{
  "arch": "unet",
  "model": "image colorization model",
  "dataset": "aerial photos of the United States (SatlasPretrain)",
  "train_examples": 101725,
  "image_size": 40,
  "crop_scale_min": 0.5,
  "horizontal_flip": true,
  "translate": 0.06,
  "task": "colorization",
  "loss": "charbonnier",
  "norm": "batchnorm",
  "activation": "silu",
  "widths": [64, 128, 256],
  "blocks_per_level": 3,
  "block": "basic",
  "attention": true,
  "upsampling": "nearest_conv",
  "init": "kaiming_normal",
  "residual_init": "none",
  "optimizer": "muon",
  "muon_scale": "match_rms_adamw",
  "lr": 0.0047,
  "momentum": 0.95,
  "nesterov": false,
  "orthogonalizer": "newton_schulz_5",
  "adamw_lr_other_params": 0.0026,
  "steps": 5400,
  "batch_size": 128,
  "epochs": 6.8,
  "lr_schedule": "cosine",
  "final_lr_fraction": 0.01,
  "warmup_steps": 270,
  "weight_decay": 0.4,
  "adamw_weight_decay_other_params": 0.01
}
Rows from block 9, named by matrix and row number. Rows with one number belong to one channel. Each number is 128 + 32 x the weight over its row's rms, rounded and kept within 0 to 255. All counts start at 0. Numbers have three digits each.
# convs0: first 3x3 conv (model.mid.2.convs.0.weight, 256x256x3x3), inputs 115-119, a 3x3 kernel for each
# convs1: second 3x3 conv (model.mid.2.convs.1.weight, 256x256x3x3, transposed), outputs 115-119, a 3x3 kernel for each
convs0.77:109114142057187194102231255116118142131145141143136164126126172120115161143122173117092088104144105148136133141112142156140145153141133
convs0.78:117134104116133047148141117116122098126100083123096091116162102071134087071132100144140179144110144160145177147131120153132123130090118
convs0.79:078067104119121113135147126141079088117123142195126160113224147109117141154181123095109136128149137182120143068092113147159179161119113
convs0.80:133130142126129100071106139147085134166120128174071167096081150047187115123192145132142098148160094200140191124099175141116084133152122
convs0.81:119149160167204149146135199137158153099123122137095121112096100128102152100074130138120188150121145171101141120108163178133170171128136
convs0.82:158054144115137255061119231099120131102157132148142147119110122103137131101139161131124106112125123111147149151145184102156151134137131
convs0.83:142087115096117134135165112143089110200163149083090082116090131117142134174110131169119152177149137128098102108149154132121143129161148
convs0.84:142125128095037106173161140111111142115081085109120147148112147088117070124022043178182159107140132140106134176159142117111140133150142
convs0.85:232255012131060117071032192135101115155154151141135118155099128127133195154149175152114136117158160119169089157118104112118148164135142
convs0.86:118076062111159119216229143141133078138104099071092106174166118111159175112188191129132136114098147119186126127106142094099163125129138
convs0.87:076132228102200101170115030112099128135112163150179152120084144152173110084087050122144172114114126139163094085126141156096095128114094
convs0.88:139123127139123135127114137139126081159127138186118090129148156192131207174168116147076091115084088132104071150127134135096125145110124
convs0.89:143207183117169167130089097146116121090165102098149124158146139216176145192149093116133070124128102162139107171133109116111131122175111
convs0.90:123161107131103124136071149126141095089158118102126147109100149103153134136171063132129133153091131143119095072097105078116113080120121
convs0.91:132126132218169160183127066123142132166194132180178185066079097148163197088077115149128135173145141149126128101137123095141126122100137
convs0.92:097229196180152096212086116135153121103117123105187135129162211122149098186136080133123114140096163121165154142136139113109103120143145
convs0.93:159107053146167067135118181123098112130062134124138115115214146120254136120194102157125097095135125100125178136160129125090102088134114
convs0.94:066106158156190139101187161140105123107102104109114124128059103160129172136119154130106134173139123137114153155155104160135161152095126
convs0.95:135127135165121173070169163152170139102146116142144127188201128142177133142144109125100137085109084143155119133128116110119108114106125
convs0.96:134126121108100161132106175157142106107178152123120157169092057081072104116204182119107110064133116098059148116147137134149111156148079
convs0.97:154184121138145117090121144103100116099123111103132132197158219127154154163174149087095097130085091109073130135102089120129137121091141
convs0.98:074073121121104100096090114139112087140100106165160143085156125131183165144144166154095103109137092117124119117118134131103143106092121
convs0.99:106143179120121141156140182163142110094125135098139134184100140153212090159118141177141093152157158149113113125155141128115115140150143
convs0.100:088169144182151055132138068079128125101112167105149138090108145157119150181186212081124075114109128104176153142100174129125169155152195
convs0.101:093099134076130123120104121104094100134066076183160134136152105172147052119105114093157156127121138120102198118103121161089121147124131
convs0.102:144117091197104111137108113135154148127134173145132112136125197132168127091144098102137103153108123077114094140149137105108127129157132
convs0.103:157219152247181097250163057139164137143200118110131161122150127147159109149180153147155159126123146162156150065122106094134105105123113
convs0.104:095157153134117147150136124131180125097099087099137089169142183188133168163173167148119153156095128136131091107140161122130137129128134
convs0.105:127125125148138151166114122173095161157040141139117109149115125182136155141112100144101138171100122144150114154137168115148139103104144
convs0.106:121091079081123148151231112167126096129120107125140142163129127099108101141095141137105148122117096140106158106121087113105098120146145
convs0.107:058198168070144141093141141139103115135131095096112172129207178119152194092171164132082128124091140103114164123127164122102140127114102
convs0.108:187156220192200166129075074086119101137134119118134125177133149117152162151095163097089079122148092191153149139172140132127153146084102
convs0.109:231235152228248076255242042122152184138124133099110102188156115138092129114083092141093147105104119113143150164130116107101115097110134
convs0.110:118084135145077105137094147143175196107170109103120163114132126083137065164116066132155170145092109088130130131103139150135155173145098
convs0.111:088164235143212151082180139170156131143159163113166144143120132141112115106156168182169186189137174132126135111115145154177144126129132
convs0.112:136218204099155156000129139120139137124130136148143162088110112101148144116108124120104130125128135113086135101131123136112117149151097
convs0.113:151067125075113178144196239152126130137163141152122097083119153078156136114131157121148152164139131125125105145104187123147172097166120
convs0.114:199216158202146166123131233121120124086121135136153114098106177113145137084117094127139128103123119139107120097100106139157108116171109
convs0.115:176158177156138113148153102112159108161209168141170113144127148203177136124161142111120111125132100150127092115133077134155138148128109
convs0.116:124149174063118066132107180146155148126135085125170094184238163129224204055067129138122150101161102149149130131123109104146108135099066
convs0.117:102095145198140156143096103128122180138124110111155122146125056157102100088149101112046068099128138115130127127158125113095143113156136
convs0.118:154156116109173112127141120176133131171124146079130177152114101143122097116103080167124143132157158103113167157130132128115106120125097
convs0.119:084106112093086083112079107109097131126129101158113096082120112104175113112120111097075139115110134108087088105097120138155143148163162
convs0.120:124108085063167158096205152128122135106115137101128179079122164125108123162146170169129156168127155107144132149122121146095116106145098
convs0.121:104125176077166110060072139137131160119152118121100042148169089113178148165135142140141122127141128119143060121122162136142146123136149
convs0.122:159110113164103176149129127174165122095140149159100179178185159168128097154124177114150137108115175135133164130107132121118127140164178
convs0.123:148185230114201241128227232137114115111086096117110121188132123182152134187119120098138119101101111113138156112149117089144133147100166
convs0.124:105135137101152170071207138102100101115165145145123118151158157152143163149098059114151156098138121159137116112114124131123160131115116
convs0.125:090098113094075143080054082114094047146112088125096095136096125093098136108096116124115107118105097130153110143137135122114109117151112
convs0.126:197167146154166106119153115233160097199164156159180128141124123184055194121118152149089109158145131128171155147124149143102131144080131
convs0.127:144139202166105154076124000124129187108146130114118140133129094130099132142170145114116136087151097097125116113147120158136157113132142
convs0.128:117095080137122135118153164124163140111098112091105096087118104143117134062097141140152115141140143098121108099103129138158175134154090
convs0.129:171228172127203137117078089071072140147184148141157172108080067150110076129134139132124127148181123147152156175191140115109118111159147
convs0.130:137026067098146154102172163116130119122142177094115121081115104181098107161173166148154112155153165133135139156141140177167135149144115
convs0.131:144254217198213184114021000148136135087109109091114098139134118127164180142126129138141117152127163108171171140162136148169129107145141
convs0.132:165213207221158009058000074169134169125156147126143091157138199117142171116112135142099132111143126119112120144157139133148165123112140
convs0.133:186132084083200106135231099157113122155100117158162093129185169191168096162208145110142143125139149138122157118129120100104110075149133
convs0.134:091158252125216255207207206146119121165109141120110122141130143138116113122143154113103107133138129117160109122138129166128147131088132
convs0.135:125139104120135089077088127130077138101074179069113145113114093106094166146163130135101145109103148125073121175162128086098124124113137
convs0.136:131095147146110186145129125209136181161144140152106084135113146148103151130112107110120165105090145135134103137119127117179152130111152
convs0.137:135147170132152193108094122072126136111128087102139123088214138159181156157180150110109116177138146144099098150211137135131144131070092
convs0.138:081097122100087129145151154121131133079128083049126098130085077215152121163137128151117136080113125125094145077092142068063087109116138
convs0.139:092082104014088249132125236144116131126138148128146098116165144124138129142167133118101120171146140186136114146142087140177151143125114
convs0.140:149224230075103126107127082141142098157100069155087162229156187103107157098150144127143129110114152117113135108107168104068135181130093
convs0.141:109071064089099064129100068127162225158138208116123119122100086157148094157126070091123113125097135127084136084159185103166158114161194
convs0.142:093137057081076094129078115124143148161128151134114126140174170198198172225234103166151165161112134131138149104115091116124138144131180
convs0.143:163064141187143108145137157135106116087148130123128164129133113144148142141192143125168113114115116124127160125146133123113117044142115
convs0.144:188163090141128167159181213125116112160122115138139093121154080187132097110143095121156105176111122159121126087156140102127144112134136
convs0.145:118168118073092138082126114063125181147204208146167217100167161099145162148157184073109155095089133112152111135110112159130139083105113
convs0.146:087139136129102133135124165128161135074137116086153146183104154115191134105123124138132156072109163127195137157147137119161148117113123
convs0.147:113041077013139172114172190127134094134097112123139104098129146138133123113106133100141145133104137124125134148135102123109119128133151
convs0.148:119188120140182161105202174135128131112152115139137133126089102108159161144117094106120097113160104142141093139099137147152132145168186
convs0.149:110202060179249072111064115140147092117116120130132110130130125221086143112093152156114143116126161109124155164101151120151097113138135
convs0.150:156132105145117105141141113165125168119068129125085112115078130121131109081157153168105123141117078139168152113127145157156152108087099
convs0.151:255229169193213114163116000102106110100098120141145122150162150154120132110107074132099131133109134111117134160161105108143145135138143
convs0.152:158194255095112145193154161127174152113115102106128163175225186174196167145143135105115098153121099124111108105114112119143150100119095
convs0.153:125141212119173174134187135106134137100090111093189148110173129130086139101131105177170105110118130130169156149122125131118147152174103
convs0.154:169226123157141053063071064118155180114155151143127139131187136135131093149144120087138173135106147123100105107105144131161104135141129
convs0.155:183117117084151140139166111127142102078085115119116120091140132107119120176172157128143116117165092121146070139096105163136115150118111
convs0.156:093205126107133146125134159134088098128130108119069110150179165170186164226152171115111148094108096119115057142118138128181137149137173
convs0.157:112106168123109145170123179171188203188198188186125164171149136133214142170107139100144096131164139090097125148141117121150147151173130
convs0.158:118164086128149113106132151125179149192189121111146034079160178143099110134160095110157095160144119125155181136140127133114131150133145
convs0.159:039112126130246240162255248152143114122137148141149152139147117157098119152177128101083137136129130134097124106091114173115087153130100
convs0.160:123124099102094091155129082066155099106107219107134136089124173066073113097153067091127184130106170157180129103129125108098132101167079
convs0.161:089121112106123128116090244133142139144111124120152158172166114130147152123119149111159133101121118133138114120153144146146162137124150
convs0.162:190176128176175153098132175163179178094146179118163188184131145136145176158131157121133115097163112114116168149126113150133136121120162
convs0.163:177206185174095107188148118169142139089121138098120119109167137095094134091123103171122104123109169114073129125115150113139151138164115
convs0.164:153132158166103150204166135115101108153140160120101044190146150049060128079074145139081134177161161115114085152155144107139159108165167
convs0.165:154100166132100070151167198119100134154143149138132136208212128168122120131159120086143125155151142118118171107114112126130107162199115
convs0.166:168138081144110107124076133075135113133083112142117146172168136080155088192130145127112113132127139089125114138139099119115150117129138
convs0.167:104033140134089144129099081198140187140128200112152174173069131066158148173212152159120158145167130130168139161151154102141141105108104
convs0.168:120115103106092117128080122155127153069108186173160170192113149148177118112140111138081127079123148126127149129119119150185154166136119
convs0.169:055064129092133140051137165083129091127166146152201153116145161084140127109154123162129055157144153126101057115099131123123134109121125
convs0.170:128180142158118134166149190103075130212127105182143105110125157113124174117180159127179103149192158150140092171126136154157163175158144
convs0.171:094099130098111141134148179156103101186195181134104135133185154113141148118144154095118059101172179126113125126133132144149124099126156
convs0.172:082128072123121098088121091130137141074141185090103160123077104118092107118181141125090078117113158116178162158149142129137157060109147
convs0.173:134197116185149135134150173120124158093118147147065106184136151171144110161137097098154103150126135142105126156139125184164114155177139
convs0.174:120118150158127146129146119117223181113172141149149142108130218099077122116137116165115131119101151105073104082087125147134150151136135
convs0.175:243184090237243141215193168148104121156108144136122131152165134140146141130162131125114133144113142157154146117119122136136140126149106
convs0.176:109098150078127123121121116115110110186167119148125158096139164133098159159135121183111135126196162093143144109117103128098132172179239
convs0.177:091118182119049104090073112079097135077123109074055127140144117109132181117142101125144137092120085083084111146134148125135127134155141
convs0.178:079104133136226079124039099096154117103096153092112109176139119086156077067123097122114138146152125117156091112068116112132135100108117
convs0.179:214255124244235113191215038111095117111114132141142111157125098168151142149195141144115102158124114110128127152145156180139127192141111
convs0.180:115138125129156058123095044106086129115103108221116072104067063058168101127152160121098114084109128142136119116122121127146113138115106
convs0.181:202142140116119111068124109076087144177113137222143131144213161113134137109173094097090190143090134178129121156141150144103114137144111
convs0.182:142188086112124106111155144129187196162179101155168155112111126175146133178099117111132147139114107143136134132118097125172158131124160
convs0.183:128141152167145197126128096120091106149114186155128099105144099113112126127139080165111089115142164154126095121114109158139147150128174
convs0.184:153218123226214117186213101132104142124101110143152096153153069105128101153152131117096126128124084146109093167151133127160149114147165
convs0.185:223184178135138048122077039135062108176098159144119154139169172149192127156166126159152113161150150136138125130113113170156131142118100
convs0.186:170157108132110096095066129069092172112142138046121143234138119128137091091115131074108119117141122071168086124117169138093140108128134
convs0.187:149163104152158151169171154132183158109161123105208134178185114133150139136141135127152154127149109057161147154119145131098172146108143
convs0.188:113141169147101144142158094103136102166182097068130087140150174163159155211167177156143119156136121116115114116098104151123176099093118
convs0.189:137111132149102141160118136089106101161180162190168148151185186130143140161131171117112095123127134121146159115131139123106101107124103
convs0.190:171153123117039084094103082195113105134092064136083096117114133139141197129112160180090116144135130141126165135130142131116174195188163
convs0.191:169229146125150106109125152148138103112139123152116134151186134165169123146161146135119114121119133134121120173152082147102052150145132
convs0.192:207255115133125127119103144110107116110123145068093112134107116100137090110079096145115100106086126109134112117144186105136094107127121
convs0.193:106159214131115224103191161129105080121126082123161119166122130167162103184147134098093103105163155115169125165124127121112150111127143
convs0.194:138097118167130144107118135141158120125133132215141152102103080132134142052147078166117125108117167164145133111123131113119128121149180
convs0.195:113093142119152194189182102138135152113182109113150098193161128182192129235105113149143131153128109096106116186148122173110155167140173
convs0.196:179117118178157131139100043067117137085078168114063165147103187148110154134088195103084157139070136184128152153151119187114079143108129
convs0.197:149079147119096144085129160122140136162143193155143114112073086063060097107208130130119121108135110156147136159093151189122142131138083
convs0.198:245124161252117202221084203153126095155176109130111094154179190206166175188126136144109161168132149181159115127119124145116094136139118
convs0.199:163249255211203233139196134123149132137115160144142158147155138112096166084115102148145137134159106142179137126137151110122138115143143
convs0.200:182101095195169118058225108134180102134129123140107133171143124158165114119142087132161128096173112134135127115128160137142113093189128
convs0.201:131144191122091188110106084078157095170132142169107159164105157091094153064142161105148096165072105119080107127100108156103141116133106
convs0.202:074041171066113145057027201106122137099116128071141140116127169186130163166123196110106099146093147120093188114099120081088102145132132
convs0.203:099187183117106174121102131118148027146149113120115147142163108110131136120118154100156113112145119079106137106153102089089133134119117
convs1.77:065094126069137119089100115127100055119058125134104150139109079160065057151065051147153098123090060134113114182136151163153128152139103
convs1.78:152108070090067098112107124196151143193167124200167166133182199096162175046129096145137109103129115092109078099096107105087086120084060
convs1.79:132111151117095167150141157097114114084126124100087052158083109179073119135103132133113092106132140111147144079085067092041059173148119
convs1.80:093080104134119156107152110115096087090133081088083091115094162151089143132117135135115137164140133152100074169131113102096099117139100
convs1.81:146161151114153118096126090105113130120092114080099105173131164175097143177136111114156104088133139122137156115076075126072090147102125
convs1.82:097106154112112138106100131128034091072104187109105167199096137199136093155169123127131079096044088121119118143125196138084147155113126
convs1.83:111158168111124154170182182146116114146109104164184137167115112105144108162132128125109112119082100156143086108123135126106152092087085
convs1.84:126117145123118141090132144134097088081080098120135156114155130146155173097087101133174146134118129116121145176159131108077098133154170
convs1.85:138157159153136205155092125053074089107107125135192160101089059106121112122171088101165146116093198134100225090085115080156137123133115
convs1.86:090152106136152082144104131098081165083098088150095063145084106117131139124119147080075067110115156128132123097125102118114150114126081
convs1.87:160144141126101101128111145088120158144163074075088095172146142085076110145156168077071123120171173160127079087088094146141125105148111
convs1.88:142158148122142139136151110207139132139096090129110115127084083116092107085099122180181087135152086125122111131066144153118127102134093
convs1.89:164109152123082107140056119106164157122155144075135109135174122116120077141103108140149167116158132108169122052124117065132161076117177
convs1.90:148158175164173176112150199117140132106139144108081121165127159145138161073112187078116150155120143156125115093080152131099130144167136
convs1.91:095129061148155101133123107136112100088087110095114162144166158137149104103134160107084082115113098154142133132137114139137144107104148
convs1.92:099122163146168172194185128118126144157186097126122069125103108083096114120152120124127136101147201158203149153103145135092091131078072
convs1.93:132152094127118083103066066117120089201113142189148194088072082159088096122066098089132121122126178117109191129144140113124132158110163
convs1.94:140074043119130060130126081159135143140106151137158142162123122107105126129111170145080172161096103125067110177122154155155182126127209
convs1.95:142099140090095152096076094150141095103144097116096129139128116104141149139089122150174126164146099103115080156183191107124150127137150
convs1.96:127066106147085135196104116116075093186095117139096081149149195145128156119178203136151141152159118160099098116141106137174137090127109
convs1.97:220187183135177136103110136150099117105093141107084099135142165146143149161156171172185139155155119163171134108106093114103136107131156
convs1.98:068142172098153129155167165107084105077079091111126150132078127147089081167133058087145137119215167143139139081098031109113051110141088
convs1.99:127093106111091148111129150105118123078109139103069105111091135111129114148143148127124161154133164184147133100094054112071126089081141
convs1.100:168157174078155164122180172129127086126106082107060077111070105117084057119139100105123148114142153051128141140110107129115144118153119
convs1.101:128118112134097053110111124176095078176128088182130102128087134206179160147157164119131141138130120118114083178172143144095130088096159
convs1.102:058086061070080068042066066163213196179173193137160196100073061087063102136114089181164148154137124100097109158152148164141128122136141
convs1.103:169107088144109069150102056139121178146152130124149111149132167119168186135152155125147183119162132106148113081142118098137111132131151
convs1.104:176144164148111106100077115118110155125147175121143169094096156087104130099098132151122156159130120137124134150132167151179152178174193
convs1.105:063119181097119169133125160136098106131099091111131105162121133126111106216120116119101093164170162154083157140097053107106043148095050
convs1.106:167171120117140143100160152118148219071112121105153160140113081123176140115141154085030068114099119132119133127150149104111157120124116
convs1.107:147093122159088087148141059121132156160084142124076135050107106093113114099063072117135148074116073082112097109104117117084167139067143
convs1.108:189159164180144133156146115090114157145108113111144142145073099108120138119089150131105092138191195158176187093089128127123120156094099
convs1.109:157092053139062036146065076126132122122143135095127097129187142113190187166201179157209218118206173111187140081192133107159147119149179
convs1.110:139144088108062092124101119166133126192132164174123135149137131180173084157125070110108114135142110168144113184150177120092159158136136
convs1.111:124104082125067084101040056127171119137120096129079101101110142152132123131111078193193176163134099154154075120142110138132119112130112
convs1.112:074065113070096064057083066125109091131098086109114140105131151152113139183131104140194131121137107115103106141103132153127169112114105
convs1.113:073110104119133104143094130120079112101111175104091100114133127125090122173139162105069025074050114091136124147121142117099130153160114
convs1.114:133087112142094110123063091171098096134092155108105109152108150134142141133104088175180159141108118150126109130118167099118135101117141
convs1.115:122117175063105146111119168129117090104129070125141131119083090081126091116133073060080084131086090116073095099110139151098153137122109
convs1.116:068090105145098136127107082165106133161140103177145112092117109050044126095102120166119118076108162090138134123171127113142077110103096
convs1.117:133107105120155117173172135100081127101129156125100104134107136128153113113111088085094069118130172130166146162112136158131160159118123
convs1.118:219178184193121109143132105151103089145131075171116093218115104232221142162179095124122111133093069077141096180145149132112159116155163
convs1.119:191197152155182159112187208125135103155144104151184146104082139094059144171114159133156148129113128108100116120125137082106165101084151
convs1.120:137109171104117139112138112139161129081156116136155145121156163102156166138150129179161165161110083138136086138103124143123039083150092
convs1.121:107100110115078089095138097116117153103069145120084125115087136089079134145107103129130166100096155121058121076085106108106196103080172
convs1.122:116090100107092127110097067160176117176162144125113157129149115184191152152104109118120123151142134152163133155157116130165149079095122
convs1.123:122121107110090095110077089125144109132146125104117099169127137167152105180153117177160145136115095105117048150131145116134131102115085
convs1.124:130125089085094070084068070115123133181115093145124096173142135140140155148088116104136147145177114097097107162158135152117136149162152
convs1.125:150144164155154175131143189178180195169193203103135198133107088101093079081070038136105119137095124117082077145157112124118135109138137
convs1.126:101082136133086107113125203163135113146136103162130106136166132131110110077124127137133219171153184141141173063083068116138096093135079
convs1.127:121129102101143109047143131115132117121126097113165135151149113140125156160134114096120160099148122108102108098145042149162188094145159
convs1.128:056088114143150117143146149183178129176163153117144154198129139149099135122103162122118085146168141149140143129177123131136185138127196
convs1.129:097133146136143176102134145083063104119124119099087057123125137131109180197198147143127096102092103119142130107100124063105101115080076
convs1.130:117122148165103124195102149096063139087126140110112091147111121103075089177151153070055044067052106068122152139116118142095108165184172
convs1.131:181131160162128168104097120084119183197155144114092107163139192129120212220144167150122176123183201141126115129089025190159145132126144
convs1.132:139154138116129128109139104061053101146140124142147163157179124109135123153192165183073097129104180123176121081129112133150156110131119
convs1.133:076093099089158114125162102165097165146142184171144188174066130175039116139093126100175112139116165135085153097104186139115176131131122
convs1.134:116067146098086136082063114141113068124098099110077083167192114189153103170104074165175115097079012107077071173131107162125116135139147
convs1.135:106103159131125154131120157142158132186145137151175142147067075097088131101095129165146125172196131152162144157146179117077126163124101
convs1.136:155108112075078076159104095123144090139096111094136117103139076136147102143123098122149174124185196104105093156146116161163116106107119
convs1.137:130108133104109104104109124104123141137135092094139120088036082102076064134109051116091109133113101123129128126140144152127139149182188
convs1.138:093087114141122130138156146148133160155146158149119124130137121089065110122117124121215182121161154140139126151130086155155170151131158
convs1.139:105096142138162128118143151100132133100085129112107090124148108118111132146116129112080080073119093139111149109084132111130141149090108
convs1.140:062129207142199205149165172045067079116088137129128106042054084071100150088103123156145126117130131111175167119137122142146106153144180
convs1.141:139101215182146190176163120090131157068081144096080123118129150208125093225130103079121103121101134173128139126102091113103100149179108
convs1.142:159204168123147149130126149085117129114092078111115113168124119161110132133101124083101101118168132087095091110096117167147100162170182
convs1.143:068093162082104136107138156159173134137130134214130176133074065139128127093125103126103128133137161118136122105074085157202177108146116
convs1.144:139108121122129135097155163145131159143171152108160146140119117120111073089108068099116097144118110103100096179126162174132183108131156
convs1.145:080088114088110116087183193057063063124119168118156173161127134131130127142121131171132193172160178140173170152064120141127124125172143
convs1.146:138114158131111150112147160155166123165148109196167159133116141164149122179127088121146133111063085139107131144118108147111094147184133
convs1.147:052139158167141159168166195151109166131139122156110107157100073126091119132155181045042032065125167143163161115105161112101138140147122
convs1.148:085104149173145141162142131119071129127157164110133114157126090104120119133132135125103040148103124137134133141145139136131144142181139
convs1.149:128124186179084142157098112150118150164175157129178155118106066068096100088143133171117158113134186066149108104170151093157146066120130
convs1.150:172169165135160137084127116183161137173152174127160120135078080156135135112092128101073143149100086164159105166197168119147173081143184
convs1.151:119140106136138103112106086096106140164183168145177168155140091115195142112168144159148159116165151128201116098136141114175161113128122
convs1.152:125112120114101138144144141083123089153130095139100052083083092077089097043037094129128165109112138126171208178139140105092098138142203
convs1.153:101096110095090077103089111184149149171142157123169195169143136119172165144146125102151116118140127145111125155141142092126142137079073
convs1.154:175165132209137114135161130068087151137125129151124128102097131110117132147191172178089115121092187096154125055153151087153138094141134
convs1.155:100118138104130097085134097116102080118116140120117152155198168127166166093167128136115075166144114137144125142102095114109106137131116
convs1.156:086116101032113080019002112163159150142146137115118126108089112112119118108135133158151126120142091090114075164118093117090094177152124
convs1.157:110095126067058109136161172081102086116116145137160163133126139112117106117101126154120143151137173142144146118079094132123135148128105
convs1.158:120149135149124126076118182126100134102186175151151154169133124132122156127081153122139135126104145180177174135131105180108116114119149
convs1.159:137124140101110084148124103135137107121140151133134109098151133143162148133130141097132077135090044087100129140146135106097104143161128
convs1.160:137120130143148129173152117194198139108136131108163132132161141150169113158134145129101141155127135119130134143125099159129082112141123
convs1.161:144138172155137144097141145135136182140155087076173142200091114205154129160107102161146137129118173155122151134141082101140133114145109
convs1.162:130160142129128131132091069168104170140107130147103133134173179161194181080098144133093105118104118147145146156099146186126125251173166
convs1.163:138129158157122173137130181119138094085106083111117133116108089084107073112112094109137098126128093151121109122115131099132129085139134
convs1.164:131132119126132105094075071098074107114140161136143120128150156128144143169128124176191144130149152124145166162177178174128142115099091
convs1.165:105186174134125134092121183117112187083115110128134135113095108124139160109102123088091147100091128084093094150123078155162093191162120
convs1.166:125074073155124105167132095124133118133127158122143125172148124129117086152167145152135128167145157155172106143129191120125105169164087
convs1.167:079144156119115184141196171091072120157096110068053026110097070135080092099145111109128107117131123136128166117150127091172139196182118
convs1.168:151104086156141082185155082144212159127177125151146134131123101162145104163159118143178181157143161143113170141167171160183100131182124
convs1.169:157155147137145150124134138057085099100129140093101147148158157147149112093134107099114140120112137123134144144139120172123107156131137
convs1.170:114137168145171152135106120139131080131141124138139147136160129126091135113148133139106073165125099129161114108102153100120201145170171
convs1.171:158164142107122101119148134116076061124110107112167109131102078097132103084097110107148168172109132140143168142124163186110110164072100
convs1.172:131119172136120146138149118146109127145135138107137107133139099168129099127117114127106105142164175159129101140107144075108105151160111
convs1.173:113150121054119135088107117157137142080157161105108138095132144157133128090127118127119173118092156096145114137125119097098050086135102
convs1.174:113127127088088083115101035105135138146134141135080061152184152125147162159189129155133128129114099104101092075084088124107080093133114
convs1.175:163144127126115049165095062134144127133157136094181112123136154107109190178093154150154167149194150156147142129175141113170162109140190
convs1.176:147167137157153160120111180175152120141128157205152178148107146136117093127105119127169168140134158145181165118106134137135155056121149
convs1.177:156153132141141113130091095123142162166156144148156142134118121144135110122117144131131093148148122148144105179130137173133172153140149
convs1.178:152137164114124119091124145130120167176191134152185109079132135106136133116171129096090118096162176105098113139143125164145126142135110
convs1.179:189144084194122075150096069117111157141180194148176145145154142099167214098164187169158193125174121114185124131136140152125149124067158
convs1.180:129159076164139096134118123105114113084121137077120126149160133098131169132108160080039129095129089184160143119089125126137065141179141
convs1.181:138136142079118152051084160141069100135099132085097118108129149130118155053099111106146127155164119097171150126117152121086121172105157
convs1.182:090092054165041093118112150076052085132082104114062084192161127215131073043137115091099091129083130145147173127136125162120170091110163
convs1.183:122112129136139136115162129185163190156146173199162130143174095124109115096134119162136161151127121134160121140109157179205179142173141
convs1.184:127099072136080080170090065126143153091150120122170137117107173078145178162102130140140135148176123126124114105162117129163160126102177
convs1.185:186092077174101076164097073090138126125169133118162123098125131078121121100085138129148145087147126133161140086147124101145141103146171
convs1.186:104123142153112116192132110102126154144130166120089184165132146126129133140113095159154114150177180131144150094176165144130095167112113
convs1.187:153103161087121113131152080143163128111086123149117159117145189129133151181131104138128139143168133120158146144074155121141154157119073
convs1.188:095090143134113150173121144116117134160147145149122101124132114107099083102125146118122122089125114115116144133135094092068070111097108
convs1.189:119133155141140136145128113129114117127138142117128148096100081071087078086091070137117119131097114120112106086117117074104132082104123
convs1.190:131140080135158058174122075183169131155147129106146124132151117118188102101135128181119101132162143139129168113168100096093106105097079
convs1.191:077089104139131121115108137114110113181175134150139104113059093121098097066097097196166152109103142096128143139151130098114092079100119
convs1.192:093113144145125142179129128101124129132120146116109102136090056172146106155126120106107121124111112129170181125147190138177216144155161
convs1.193:093101100072110050090095104186120153208161130185184169122090129128108103096073084186204179182133124185155149127116162137126157109134114
convs1.194:105088118051090072120121099198158133117103158148142112058110155188134164150162152145161149156176122124120130116141101105155091085137101
convs1.195:194173146143143126125098146101143126117111071097095084102140088084145111132166124074100180103172084133137086086201099097140112089123149
convs1.196:112093112166094077196122103120153155126195186149195190139151166167103149163153187154131089135140119142138138080125133108123140124087131
convs1.197:128101130126060132186140145090088074102128085165122115150077091141103086094145155117132110139110144129164146153133116157150176104173147
convs1.198:069115113071137126131172123205151145165131168083130150126137178083110163051111073132121164148081138101130145159079152151072132157092147
convs1.199:133099134116063106081057097157170125109131102100102100161141136192198111168166098149120150111083066107120070167142094159171119111121117
convs1.200:144087100141086114161111090125146107119190072103123113138108106117164171089104156113178191079136131091159130088155140096133102107128141
convs1.201:081123075048074067111062047116106078177112098085107069120126124137152155141091158118125084117157123112102136131166123113159170193137158
convs1.202:120083163120148103090071097156074071138071157148084142161097089182062064126077118089123104091067106161081140145069147159050135145120117
convs1.203:112128159123129157108133170113114113129101130161161173122144171159156162141170095105107089089095091073079091116140157147162183159153202